python train.py --noise_aug=0.002 --n_mels=80 --targets=["instrument"] --hidden_act="gelu" --mlp_ratio=4 --qk_norm=false --residual_init="none" --learning_rate=0.0017 --beta1=0.9 --beta2=0.95 --max_steps=11400
Rows from block 3 of a small sound classifier, named by matrix and row number. Rows with one number within an expert belong to one neuron, the router's apart. Each number is 50 + 15 x the weight over its row's rms, rounded and kept within 0 to 99. All counts start at 0.
Before each expert's rows are labels from the 100 clips, of 14848, where the router gives the expert most weight on average: "top examples" is what is common among them. Only what is clearly more common there than usual is listed. The data: synthesized solo parts of chorales (CocoChorales).
# router: router (model.blocks.3.mlp.router.weight, 16x160), inputs 0-159
# up: expert up (model.blocks.3.mlp.up, 16x80x160), inputs 0-159
# down: expert down (model.blocks.3.mlp.down, 16x160x80, transposed), outputs 0-159

# expert 14
top examples: double bass; note G#3; note F#3
router.14:53 61 54 43 53 66 58 27 50 35 55 32 34 47 43 41 66 50 78 24 77 53 65 77 43 55 42 48 57 58 58 33 84 29 40 41 44 66 70 79 42 57 36 34 44 77 68 44 28 57 32 75 65 41 60 68 52 51 34 43 61 60 34 59 35 46 49 42 69 38 24 58 22 70 38 60 52 50 39 69 21 54 67 66 77 60 43 52 37 50 33 59 40 51 62 80 56 71 33 67 35 50 66 49 58 39 69 33 56 28 71 34 56 54 09 62 82 49 35 66 46 32 77 45 52 53 60 68 45 54 39 65 42 42 61 51 67 77 53 32 34 71 37 22 54 47 65 23 52 62 41 58 28 42 59 58 35 55 47 41
up.2:45 54 24 66 40 39 48 44 43 59 58 50 38 50 52 50 56 33 25 51 34 39 50 64 55 52 64 45 67 70 56 52 36 70 41 27 51 34 58 77 72 38 59 50 32 36 45 57 28 49 80 35 45 52 52 43 43 40 68 53 55 51 38 64 61 65 47 43 52 39 52 44 74 27 61 51 70 74 64 56 69 54 47 33 24 55 55 71 67 39 42 42 29 54 67 17 62 62 54 28 51 07 26 23 39 68 64 65 38 49 47 27 57 78 50 33 25 69 53 51 51 90 18 43 36 23 67 57 10 37 76 70 62 52 45 60 40 43 50 68 51 35 36 81 54 51 24 74 48 45 56 41 36 58 41 46 67 52 59 55
down.2:48 62 38 21 71 64 35 37 47 80 50 50 23 37 49 54 47 65 45 46 53 47 67 44 62 68 54 66 43 37 40 57 67 54 22 51 62 41 51 50 59 44 39 54 75 77 34 49 35 66 62 25 60 58 59 58 63 53 58 44 43 46 54 59 58 45 43 69 45 30 82 61 48 89 50 62 37 62 65 63 15 36 58 37 48 72 58 51 44 43 42 87 40 32 43 41 65 46 44 55 44 24 42 54 70 76 48 23 19 42 39 71 55 17 43 53 34 38 60 56 44 41 38 46 33 56 46 34 64 54 70 19 47 56 52 34 66 49 24 64 39 29 46 49 36 65 28 53 48 89 42 62 43 12 22 67 30 36 43 50
up.3:58 48 46 46 53 53 43 51 42 20 72 53 56 69 46 55 41 39 46 36 33 58 28 72 59 57 51 63 52 46 57 77 28 59 18 32 74 24 36 71 54 55 32 49 27 47 80 39 52 39 72 25 49 33 35 46 13 14 58 39 40 45 52 33 51 39 57 30 48 36 34 39 69 30 58 58 67 57 87 66 57 45 36 58 22 61 50 29 49 63 33 72 41 56 63 58 60 67 69 24 68 29 42 44 29 60 55 33 42 82 36 43 26 33 48 57 56 62 46 58 29 44 30 42 45 23 35 40 35 26 50 75 45 42 44 41 45 26 35 60 65 57 47 50 43 35 26 52 26 64 63 32 52 53 46 52 58 40 70 64
down.3:46 61 33 56 47 65 26 53 59 30 47 36 36 70 43 46 41 37 76 55 30 32 68 39 67 62 93 45 40 64 36 66 54 52 41 30 34 59 65 55 79 81 58 47 64 72 39 40 40 49 39 53 80 66 56 70 44 40 49 79 14 30 19 46 44 45 32 30 45 62 64 39 45 37 51 64 30 67 66 45 71 29 76 55 65 38 13 52 45 42 29 32 82 64 39 43 59 62 41 38 46 71 53 38 47 39 30 70 64 39 29 45 62 33 44 35 55 62 38 58 73 52 45 47 56 39 72 37 72 45 55 46 50 43 37 27 26 53 81 47 51 58 65 65 39 45 66 49 31 30 47 44 72 50 56 63 43 57 55 55
up.4:73 58 68 41 55 31 29 66 58 35 69 58 72 54 67 69 28 76 56 22 42 52 67 54 54 64 58 51 59 42 80 99 65 31 45 36 58 53 32 64 46 69 57 75 37 32 57 39 48 24 61 47 64 79 32 54 32 42 39 52 64 49 58 47 41 51 55 38 33 36 37 74 29 40 38 72 57 43 42 56 45 70 61 75 40 55 68 34 41 48 73 79 64 60 68 53 24 53 66 48 59 65 60 47 23 66 49 37 71 59 62 43 29 65 74 57 44 59 43 40 55 81 54 27 73 41 27 65 55 39 56 66 48 56 54 55 23 61 45 41 47 68 66 37 55 45 27 73 60 40 38 48 51 63 39 36 52 62 29 73
down.4:39 75 47 49 53 00 40 56 35 40 59 54 79 52 38 63 55 79 44 56 34 50 44 69 29 64 44 51 63 54 63 33 47 45 49 55 77 34 65 34 26 48 28 34 41 54 58 49 76 43 44 29 44 41 58 60 30 37 57 46 48 46 89 41 52 63 29 30 51 70 39 29 47 07 58 34 39 42 22 73 51 65 48 65 51 47 57 31 30 50 64 46 06 74 43 46 35 52 24 43 49 47 52 56 30 63 72 43 28 67 57 38 58 54 31 62 50 45 43 63 43 58 29 48 33 54 37 56 37 61 45 60 69 35 33 61 71 38 48 52 48 62 46 59 64 36 22 50 65 44 54 59 54 60 67 68 90 38 64 47
up.5:65 54 51 46 66 17 25 64 64 37 54 47 62 54 69 64 27 62 52 27 59 33 67 70 50 57 74 53 63 50 74 95 45 44 65 48 57 60 33 60 54 68 67 77 38 40 61 41 53 29 59 60 63 77 47 61 34 48 49 67 63 39 53 40 26 51 62 35 21 35 30 76 42 61 30 85 56 47 48 55 47 64 64 73 51 63 53 46 31 60 80 67 47 54 66 52 21 72 73 49 73 56 49 35 43 64 58 32 80 68 63 31 42 49 67 61 47 48 42 35 62 72 52 30 59 45 24 58 41 51 57 39 36 58 64 51 18 65 44 39 40 67 66 35 55 65 28 67 44 28 48 53 67 51 54 48 71 62 40 67
down.5:47 58 56 53 50 31 48 51 46 68 47 45 79 61 14 58 64 88 52 67 38 56 36 70 29 58 58 45 62 45 49 55 75 57 55 36 70 53 40 42 44 55 27 32 47 64 51 49 67 57 44 12 46 55 42 41 11 40 39 39 47 57 68 48 54 73 47 32 43 59 38 31 33 32 60 46 33 33 12 79 54 62 51 72 55 58 61 35 22 71 60 41 33 83 56 49 19 36 08 39 35 58 45 42 36 57 67 49 40 71 40 58 44 50 52 71 64 19 44 68 43 56 26 55 46 69 29 67 35 60 62 54 68 45 38 56 59 37 39 41 42 57 52 51 68 51 46 53 75 46 61 52 54 56 80 65 71 22 55 49

# expert 1
top examples: violin; note C#5
router.1:56 75 42 75 55 47 56 56 65 43 42 49 50 62 52 58 65 84 76 55 69 58 41 59 32 46 43 37 39 55 73 52 42 63 51 60 61 66 42 54 56 35 36 32 39 44 77 49 37 41 47 64 69 74 29 70 45 55 35 20 57 25 32 48 37 40 55 64 68 40 22 42 18 43 58 72 27 58 57 81 33 64 34 24 53 60 64 68 81 54 45 61 30 44 32 44 48 63 33 50 58 73 31 55 44 53 72 38 53 55 40 69 49 70 43 62 60 58 41 62 26 32 53 43 48 44 07 65 42 46 52 49 29 51 58 83 70 68 35 73 67 59 50 61 50 69 38 71 55 32 37 64 75 67 61 57 54 26 29 56
up.0:53 40 30 44 56 62 43 53 51 68 48 60 16 36 52 50 51 61 28 40 78 91 60 65 59 24 36 61 48 45 47 52 44 43 40 40 33 63 57 52 36 39 44 30 40 39 40 48 60 62 78 68 47 53 75 23 52 62 33 59 45 60 65 53 65 66 69 49 70 46 59 57 59 46 33 65 56 38 52 29 79 27 82 74 30 76 65 38 54 51 54 66 55 31 40 52 78 60 68 47 49 44 42 43 23 27 47 55 82 32 44 47 34 58 42 42 47 55 69 71 40 68 38 39 50 66 61 61 33 43 46 78 45 49 60 57 38 58 72 32 46 65 60 48 78 19 51 63 57 69 48 18 45 44 23 35 74 83 61 39
down.0:27 69 56 73 32 39 21 64 60 53 51 36 53 63 51 76 61 23 64 39 29 78 50 32 50 73 89 42 37 61 29 66 82 69 68 35 55 67 49 43 84 60 73 45 38 56 60 50 38 53 32 50 40 57 40 47 63 51 41 54 56 61 52 41 65 59 30 46 78 58 43 54 37 09 63 48 67 47 41 74 35 58 56 72 55 45 44 73 64 66 45 65 48 64 76 48 58 33 57 57 43 71 21 66 50 41 65 69 40 49 67 62 41 30 43 52 69 49 60 35 35 47 56 32 82 56 32 31 30 61 63 47 59 63 60 44 68 50 35 64 60 59 43 45 42 50 65 44 52 21 23 36 58 75 68 62 51 43 65 69
up.1:45 36 40 37 51 88 51 41 39 30 42 75 46 72 40 12 24 47 53 42 53 49 56 55 53 52 59 22 82 48 30 43 28 58 46 51 63 31 30 58 50 43 26 47 50 56 44 36 71 56 50 56 51 47 32 69 76 44 34 31 48 55 65 28 81 33 59 74 46 67 43 31 62 58 47 55 39 55 72 49 79 64 85 24 38 49 26 98 38 38 50 50 68 57 51 59 42 15 55 45 55 66 22 54 44 49 62 49 43 22 72 61 64 66 61 71 58 57 40 60 54 63 50 51 50 58 76 37 56 38 41 66 61 52 67 60 62 51 50 43 50 27 80 50 55 63 60 57 81 39 74 65 56 53 45 44 53 54 56 45
down.1:24 32 55 41 28 67 44 58 51 62 36 67 39 50 69 33 44 14 35 74 56 50 60 23 35 53 40 36 37 35 40 38 28 50 64 75 39 47 58 51 56 69 69 65 62 36 35 46 43 59 40 72 45 58 25 70 47 45 28 75 27 49 54 43 41 78 31 73 55 50 54 43 52 77 45 52 38 36 48 28 75 45 70 53 54 43 40 51 76 50 50 55 80 21 67 35 53 35 57 41 54 40 58 54 58 73 49 57 24 53 38 69 42 49 76 51 38 49 64 51 68 33 39 54 73 43 64 25 74 40 07 15 60 60 65 26 50 54 57 49 34 33 59 52 53 57 78 41 39 84 53 53 54 53 49 34 30 61 54 62
up.2:08 55 44 46 33 46 48 42 38 43 43 46 26 45 40 36 56 33 28 40 65 46 70 50 61 32 44 87 59 65 40 49 29 51 50 34 21 48 48 45 79 65 81 52 64 53 47 38 43 45 67 51 33 43 57 43 70 62 77 62 55 39 33 54 68 81 22 30 32 63 66 59 54 40 46 59 64 22 45 63 75 38 48 47 47 46 26 59 45 74 54 37 48 45 56 40 75 61 65 35 62 19 56 94 69 32 57 42 61 29 41 38 56 41 78 32 66 51 50 32 64 54 37 43 68 25 32 59 62 58 42 50 41 64 15 38 38 54 43 36 27 63 56 54 24 49 36 42 28 49 56 64 31 51 48 42 59 40 40 31
down.2:54 37 40 43 59 35 58 46 39 48 51 42 64 48 59 57 68 67 80 69 57 40 00 70 34 76 48 53 62 66 45 65 55 41 39 75 49 45 40 74 38 42 44 51 36 50 66 62 47 51 49 63 38 80 64 29 57 64 58 65 87 40 50 51 34 37 36 42 67 65 30 65 44 64 33 70 09 56 42 76 32 58 45 42 48 74 53 40 55 50 43 69 68 30 62 47 57 59 47 65 72 56 47 44 50 61 63 27 64 48 40 60 29 76 35 43 61 40 47 64 26 31 42 42 53 31 55 78 39 78 64 69 52 57 41 59 58 57 43 42 66 42 36 42 23 37 51 43 42 21 68 52 73 83 48 30 76 50 27 47
up.3:30 20 18 51 41 48 35 47 75 43 81 55 40 33 33 46 35 60 33 43 48 43 52 44 81 59 46 90 60 87 73 46 43 21 46 38 51 39 22 52 65 74 89 55 38 35 27 37 30 15 63 59 35 39 42 25 54 42 52 65 21 48 46 37 49 85 36 44 34 56 65 61 52 29 62 35 58 71 62 56 32 39 59 62 53 42 56 51 43 65 56 44 51 33 55 46 41 43 51 30 55 58 40 44 51 35 54 42 62 53 38 36 57 27 46 68 44 52 39 39 57 69 52 27 64 27 57 26 30 20 24 36 41 44 49 46 45 42 30 52 56 55 56 50 64 66 41 48 32 58 43 24 33 44 39 69 40 49 62 65
down.3:64 26 46 44 73 40 34 80 43 55 35 51 63 50 44 37 54 47 78 70 44 45 43 42 40 78 72 66 52 61 48 58 46 60 55 62 69 66 54 53 52 38 55 71 55 59 71 49 40 33 35 43 53 36 53 63 43 62 54 51 80 47 47 70 28 35 39 40 77 61 43 65 44 69 72 74 62 55 60 85 28 55 61 34 57 45 47 64 30 25 35 50 50 67 38 69 22 20 59 50 47 65 53 55 30 53 54 68 52 42 54 63 76 78 40 30 57 53 52 33 60 46 59 35 48 41 36 71 50 71 71 38 38 49 65 41 69 36 61 56 55 84 12 47 37 41 58 37 42 32 90 80 74 75 33 28 55 51 57 59

# expert 13
top examples: flute; note F#5; note F5; note E5
router.13:60 53 62 31 41 70 48 23 36 33 44 65 23 58 28 27 45 87 45 68 40 41 64 63 36 55 45 36 44 50 40 53 38 69 72 49 49 61 60 39 23 50 25 23 35 51 47 74 69 69 48 49 48 29 59 31 43 40 27 26 34 61 59 67 61 47 28 18 34 78 53 28 77 37 59 52 27 35 27 44 72 48 47 31 45 38 36 45 57 32 61 31 52 50 42 47 50 48 47 56 30 58 56 45 54 38 66 54 24 39 68 25 74 78 56 63 73 44 61 57 35 80 43 62 60 69 66 70 30 54 33 77 43 44 66 53 63 25 52 39 36 59 52 44 56 53 49 45 71 31 65 51 60 64 52 26 26 45 50 33
up.16:31 29 69 57 42 10 54 75 47 55 52 33 55 51 77 58 40 36 30 50 26 31 60 44 67 80 64 67 33 47 57 50 58 36 18 32 34 46 50 54 48 62 50 69 65 41 52 54 38 49 66 62 36 63 42 58 56 26 71 59 54 64 49 56 58 91 53 77 43 56 31 61 54 49 54 37 65 31 62 63 30 48 21 51 58 74 43 30 58 40 46 61 56 50 31 23 63 42 58 54 48 35 66 44 56 54 51 46 69 68 46 62 45 24 65 49 12 48 46 63 36 45 45 29 64 45 33 34 50 38 78 13 18 37 41 62 19 53 44 62 55 48 20 55 46 45 41 36 34 16 33 47 40 44 33 57 60 41 42 60
down.16:52 54 27 16 50 57 59 34 50 57 51 31 55 73 52 70 31 47 60 60 68 56 60 47 34 40 62 52 40 58 35 62 48 45 22 59 63 21 34 55 46 19 90 50 67 41 51 55 55 46 63 46 66 30 15 58 63 28 48 51 45 55 38 55 54 55 62 53 62 33 70 64 61 64 19 45 37 65 65 49 45 36 40 64 55 33 51 40 45 53 50 31 87 45 68 70 39 26 73 66 47 55 29 17 54 38 48 68 61 20 92 57 48 61 71 56 42 44 34 47 59 64 52 64 79 58 53 49 68 55 62 29 57 71 56 59 43 74 69 42 53 58 61 20 21 41 61 57 42 65 52 57 37 37 54 70 57 52 55 81
up.17:33 31 29 61 38 15 41 70 75 68 60 51 66 34 58 57 21 25 24 38 72 36 68 59 48 55 52 50 53 82 65 55 39 55 28 26 46 67 64 41 69 44 55 61 47 42 46 40 44 17 58 42 60 56 62 45 42 53 55 53 59 67 48 51 58 59 48 53 23 28 19 52 17 33 49 43 58 51 81 43 12 69 53 37 39 63 56 52 47 56 48 60 34 58 59 50 51 51 58 70 90 36 44 54 64 53 52 32 55 66 41 48 20 32 52 30 19 42 44 38 49 58 58 41 90 44 30 36 48 66 70 49 46 74 50 31 44 58 49 58 45 27 35 57 30 53 49 19 55 58 44 34 37 61 33 67 58 53 38 66
down.17:51 38 42 27 47 49 67 53 55 31 57 24 62 27 44 48 30 31 60 86 78 44 49 30 60 23 57 61 68 32 35 62 33 44 66 38 57 60 53 71 09 63 37 45 70 31 37 46 55 50 50 18 51 43 47 54 67 52 46 76 55 48 42 47 50 39 51 65 65 14 55 41 39 34 71 68 42 51 87 57 22 45 42 41 52 55 36 38 45 52 55 46 67 53 36 40 49 41 49 54 43 73 76 51 37 47 53 61 19 52 70 76 73 68 32 16 42 47 35 52 52 33 55 69 51 42 62 47 74 63 40 43 29 36 75 52 43 52 23 48 32 41 39 53 46 50 18 56 38 72 29 50 63 42 52 46 46 60 53 12
up.18:40 32 33 82 55 44 34 51 58 74 37 44 55 29 77 72 41 42 35 32 59 19 62 55 65 65 70 57 36 39 23 64 51 42 36 52 22 66 80 54 54 63 73 54 46 54 32 47 35 38 47 56 40 53 38 61 55 63 66 60 42 55 58 57 19 53 72 87 50 41 25 75 54 41 46 44 57 46 52 49 48 10 36 51 43 51 34 56 57 42 41 55 52 43 60 46 50 52 58 47 39 33 45 58 72 39 29 31 65 61 46 41 48 50 40 20 28 45 38 45 43 57 58 53 45 36 39 19 71 71 73 21 46 57 28 32 47 92 27 47 67 44 57 55 21 68 52 60 51 57 55 26 38 34 26 80 47 57 46 33
down.18:55 49 54 55 52 54 45 53 64 69 42 55 42 53 63 38 42 35 63 98 45 33 66 36 56 55 49 33 75 36 73 61 53 56 58 32 42 28 42 80 41 42 49 40 16 28 46 75 40 46 82 48 49 55 41 81 57 41 51 58 20 68 30 76 40 44 81 70 35 61 37 42 61 61 25 43 48 65 66 35 50 40 40 51 25 85 64 48 32 48 42 68 89 70 37 56 43 54 52 74 64 69 78 35 62 52 49 52 61 48 55 49 51 50 49 45 51 44 49 56 63 66 47 64 63 53 69 48 83 40 59 49 43 59 69 61 49 66 55 52 60 28 69 77 65 28 66 67 42 49 65 14 35 45 33 67 48 41 57 38
up.19:57 79 61 62 44 50 59 58 87 59 72 32 34 46 57 58 39 83 48 33 49 42 37 60 31 63 86 88 58 73 78 54 48 36 26 49 45 66 63 68 53 56 71 56 64 36 47 59 42 52 62 47 53 65 73 53 70 36 43 40 72 39 24 55 43 38 32 38 51 32 55 56 56 58 40 23 63 72 51 60 48 45 22 58 73 57 75 60 49 72 71 63 64 44 62 25 34 44 47 42 46 57 42 60 45 28 44 23 48 66 61 44 41 53 67 65 38 19 34 22 57 62 47 71 41 46 31 53 45 51 53 45 12 48 80 61 60 55 48 62 48 66 43 53 31 25 48 18 30 47 56 34 52 80 51 48 62 53 64 49
down.19:51 35 62 32 61 79 50 29 43 54 61 59 54 32 28 26 78 41 56 58 30 47 72 51 50 42 35 49 42 51 27 24 62 57 49 70 85 43 57 25 11 60 14 37 41 54 60 24 61 63 43 57 57 24 49 47 39 57 58 60 50 52 29 42 74 35 47 66 39 67 69 33 38 51 62 51 64 54 47 36 35 56 38 60 43 37 46 56 39 57 54 50 50 34 49 49 49 53 46 80 39 51 45 34 59 66 42 42 42 18 47 51 52 47 73 24 74 52 63 55 66 48 34 57 48 61 75 44 64 26 35 53 84 41 69 48 43 40 59 14 78 45 76 53 50 43 85 83 44 46 61 72 49 47 68 52 42 76 32 46

# expert 3
top examples: tuba; note C#4; note A#3; note G#3
router.3:28 56 48 30 49 53 61 63 77 57 57 40 61 69 44 41 63 58 53 59 23 36 30 58 54 38 74 49 27 68 68 51 55 35 57 32 53 47 41 46 57 65 65 81 27 67 50 39 83 20 51 38 54 48 65 45 54 36 55 30 52 59 77 22 54 55 43 40 30 54 66 39 39 49 38 63 78 48 55 30 55 78 51 58 54 63 52 51 37 71 46 75 61 75 59 51 52 64 35 52 60 66 51 42 22 41 43 52 45 73 70 33 71 61 75 52 25 50 66 63 60 57 43 52 19 60 22 77 43 28 51 26 66 19 40 54 30 28 55 56 76 67 67 58 32 59 24 40 50 22 73 50 49 66 50 29 57 53 44 52
up.0:42 59 47 52 65 47 26 45 41 60 62 43 52 65 54 46 75 48 29 40 55 69 35 48 28 50 60 36 67 42 81 40 28 68 30 21 82 54 35 58 69 44 55 57 46 60 64 38 68 41 44 34 55 54 51 38 60 65 49 51 62 53 44 29 52 31 45 73 60 46 48 40 66 48 75 59 43 57 49 26 28 45 47 19 50 69 22 70 75 33 33 60 33 15 58 59 36 16 48 55 70 63 24 34 72 32 64 44 78 70 52 71 39 24 65 64 58 71 61 48 50 52 22 47 38 50 35 54 41 49 43 61 61 67 06 73 40 50 47 52 36 46 51 58 45 69 39 58 71 09 46 65 51 43 54 59 49 68 55 50
down.0:53 64 74 28 31 41 45 32 69 47 38 42 78 61 43 39 49 44 48 49 66 45 29 59 60 45 40 77 28 51 57 41 42 31 46 58 78 49 39 41 60 55 59 58 27 36 59 56 53 67 26 40 41 66 63 41 48 36 75 31 56 54 52 33 53 35 55 51 61 41 59 28 50 47 43 56 42 96 81 43 69 48 32 79 75 55 53 52 49 81 75 59 33 60 54 62 19 41 36 74 64 46 70 43 48 46 45 33 67 49 60 39 39 48 58 66 36 23 36 36 45 45 66 43 37 87 56 85 64 61 46 44 46 65 56 39 81 44 54 61 69 59 81 43 39 51 29 67 49 53 59 61 68 81 75 46 43 42 20 44
up.1:53 41 55 68 68 67 39 48 35 17 67 30 63 33 50 67 39 63 58 35 44 58 37 69 41 57 54 40 63 34 66 50 64 69 43 48 49 46 12 52 49 64 57 59 16 49 67 42 67 44 49 60 74 40 44 22 51 52 55 39 57 52 49 50 44 81 43 32 46 61 38 41 45 37 41 77 59 30 29 38 48 50 58 84 39 61 27 41 64 58 41 66 06 52 43 90 59 60 74 58 55 67 50 42 55 44 90 56 43 63 57 48 39 42 43 40 66 41 54 63 47 57 71 24 50 34 63 58 25 52 73 68 65 44 52 83 52 53 29 52 56 56 39 26 78 56 38 19 54 35 52 40 76 41 30 52 45 71 48 71
down.1:43 67 38 36 38 47 64 48 50 49 32 29 48 53 81 40 62 35 41 51 58 43 42 39 68 30 42 42 33 59 30 33 25 48 69 59 59 54 60 36 56 43 62 68 59 40 40 65 31 66 31 69 47 69 49 86 64 44 55 59 56 51 41 63 77 54 73 57 41 41 84 56 71 73 84 24 37 52 85 42 59 43 34 38 56 51 58 51 46 41 59 43 82 52 64 31 35 35 32 66 32 37 12 41 72 50 45 50 74 38 33 65 41 48 75 64 34 43 66 65 46 66 35 54 77 47 65 36 74 40 53 23 27 57 44 41 44 66 54 59 51 44 42 54 50 53 64 76 20 72 45 66 20 64 55 59 40 34 62 48
up.2:54 39 58 31 26 44 64 59 39 77 34 63 66 59 53 30 69 42 30 62 44 57 24 34 63 41 46 49 19 60 53 29 62 18 63 36 59 81 69 54 60 50 68 92 49 67 59 66 51 36 54 38 30 42 74 60 48 37 32 78 41 29 53 46 71 26 67 62 25 42 50 51 33 51 45 47 58 64 61 55 58 68 53 35 60 43 61 68 42 65 67 41 59 65 59 20 38 61 33 65 62 17 21 39 37 43 18 35 60 47 40 45 51 48 55 55 51 35 75 59 39 49 35 38 51 49 55 41 81 33 26 26 40 41 35 32 45 43 54 52 70 55 66 57 37 72 41 71 65 51 52 66 15 51 42 62 52 58 41 63
down.2:51 44 73 51 57 45 63 78 62 38 55 45 80 44 64 32 49 59 53 61 74 59 12 41 50 61 61 72 51 69 48 31 58 22 57 61 53 48 69 38 51 65 42 41 26 40 29 36 73 37 49 50 39 68 70 38 26 49 54 42 64 43 59 36 46 68 56 44 61 36 70 45 46 28 26 62 55 57 67 57 78 67 17 52 58 48 65 51 34 37 66 68 43 65 62 55 24 44 46 62 66 54 66 58 34 53 67 31 23 66 37 37 62 56 54 84 57 41 46 33 61 75 65 47 25 78 62 60 31 78 45 46 65 46 49 57 70 36 31 50 86 82 66 66 58 67 52 43 57 41 70 54 70 62 56 40 62 61 25 66
up.3:46 64 63 33 39 56 50 71 63 46 50 51 64 69 75 41 61 50 61 68 45 57 34 43 56 51 71 60 53 76 75 34 57 42 57 34 66 72 47 58 72 70 48 61 39 38 76 64 63 23 47 26 38 43 62 62 38 38 46 38 49 57 63 12 67 24 48 58 48 69 58 33 14 25 35 58 70 58 65 42 71 65 58 49 65 54 59 57 45 71 55 86 41 57 59 65 32 60 30 60 88 51 33 33 39 58 31 34 55 54 61 44 60 54 63 70 28 51 72 69 29 43 65 50 35 65 43 65 42 36 55 48 65 46 40 46 53 28 31 51 70 66 69 41 24 61 17 67 68 42 62 66 41 74 67 32 64 64 48 63
down.3:27 51 60 65 56 42 45 53 68 43 39 64 60 39 40 50 64 57 65 38 60 47 25 43 41 60 60 77 60 74 72 17 65 25 58 41 26 48 46 56 62 56 34 59 32 38 29 40 64 44 39 56 21 48 64 46 39 36 47 62 58 38 55 38 49 55 47 26 59 49 53 33 28 15 52 36 59 78 86 40 87 58 43 55 59 51 43 53 20 57 77 65 31 71 47 47 24 32 68 66 50 46 41 40 20 55 50 30 67 66 60 55 57 62 52 53 48 56 35 44 45 63 41 44 40 65 34 63 35 60 53 37 89 31 57 44 41 35 45 63 80 85 79 55 48 71 22 56 56 47 60 36 44 67 60 26 65 49 36 55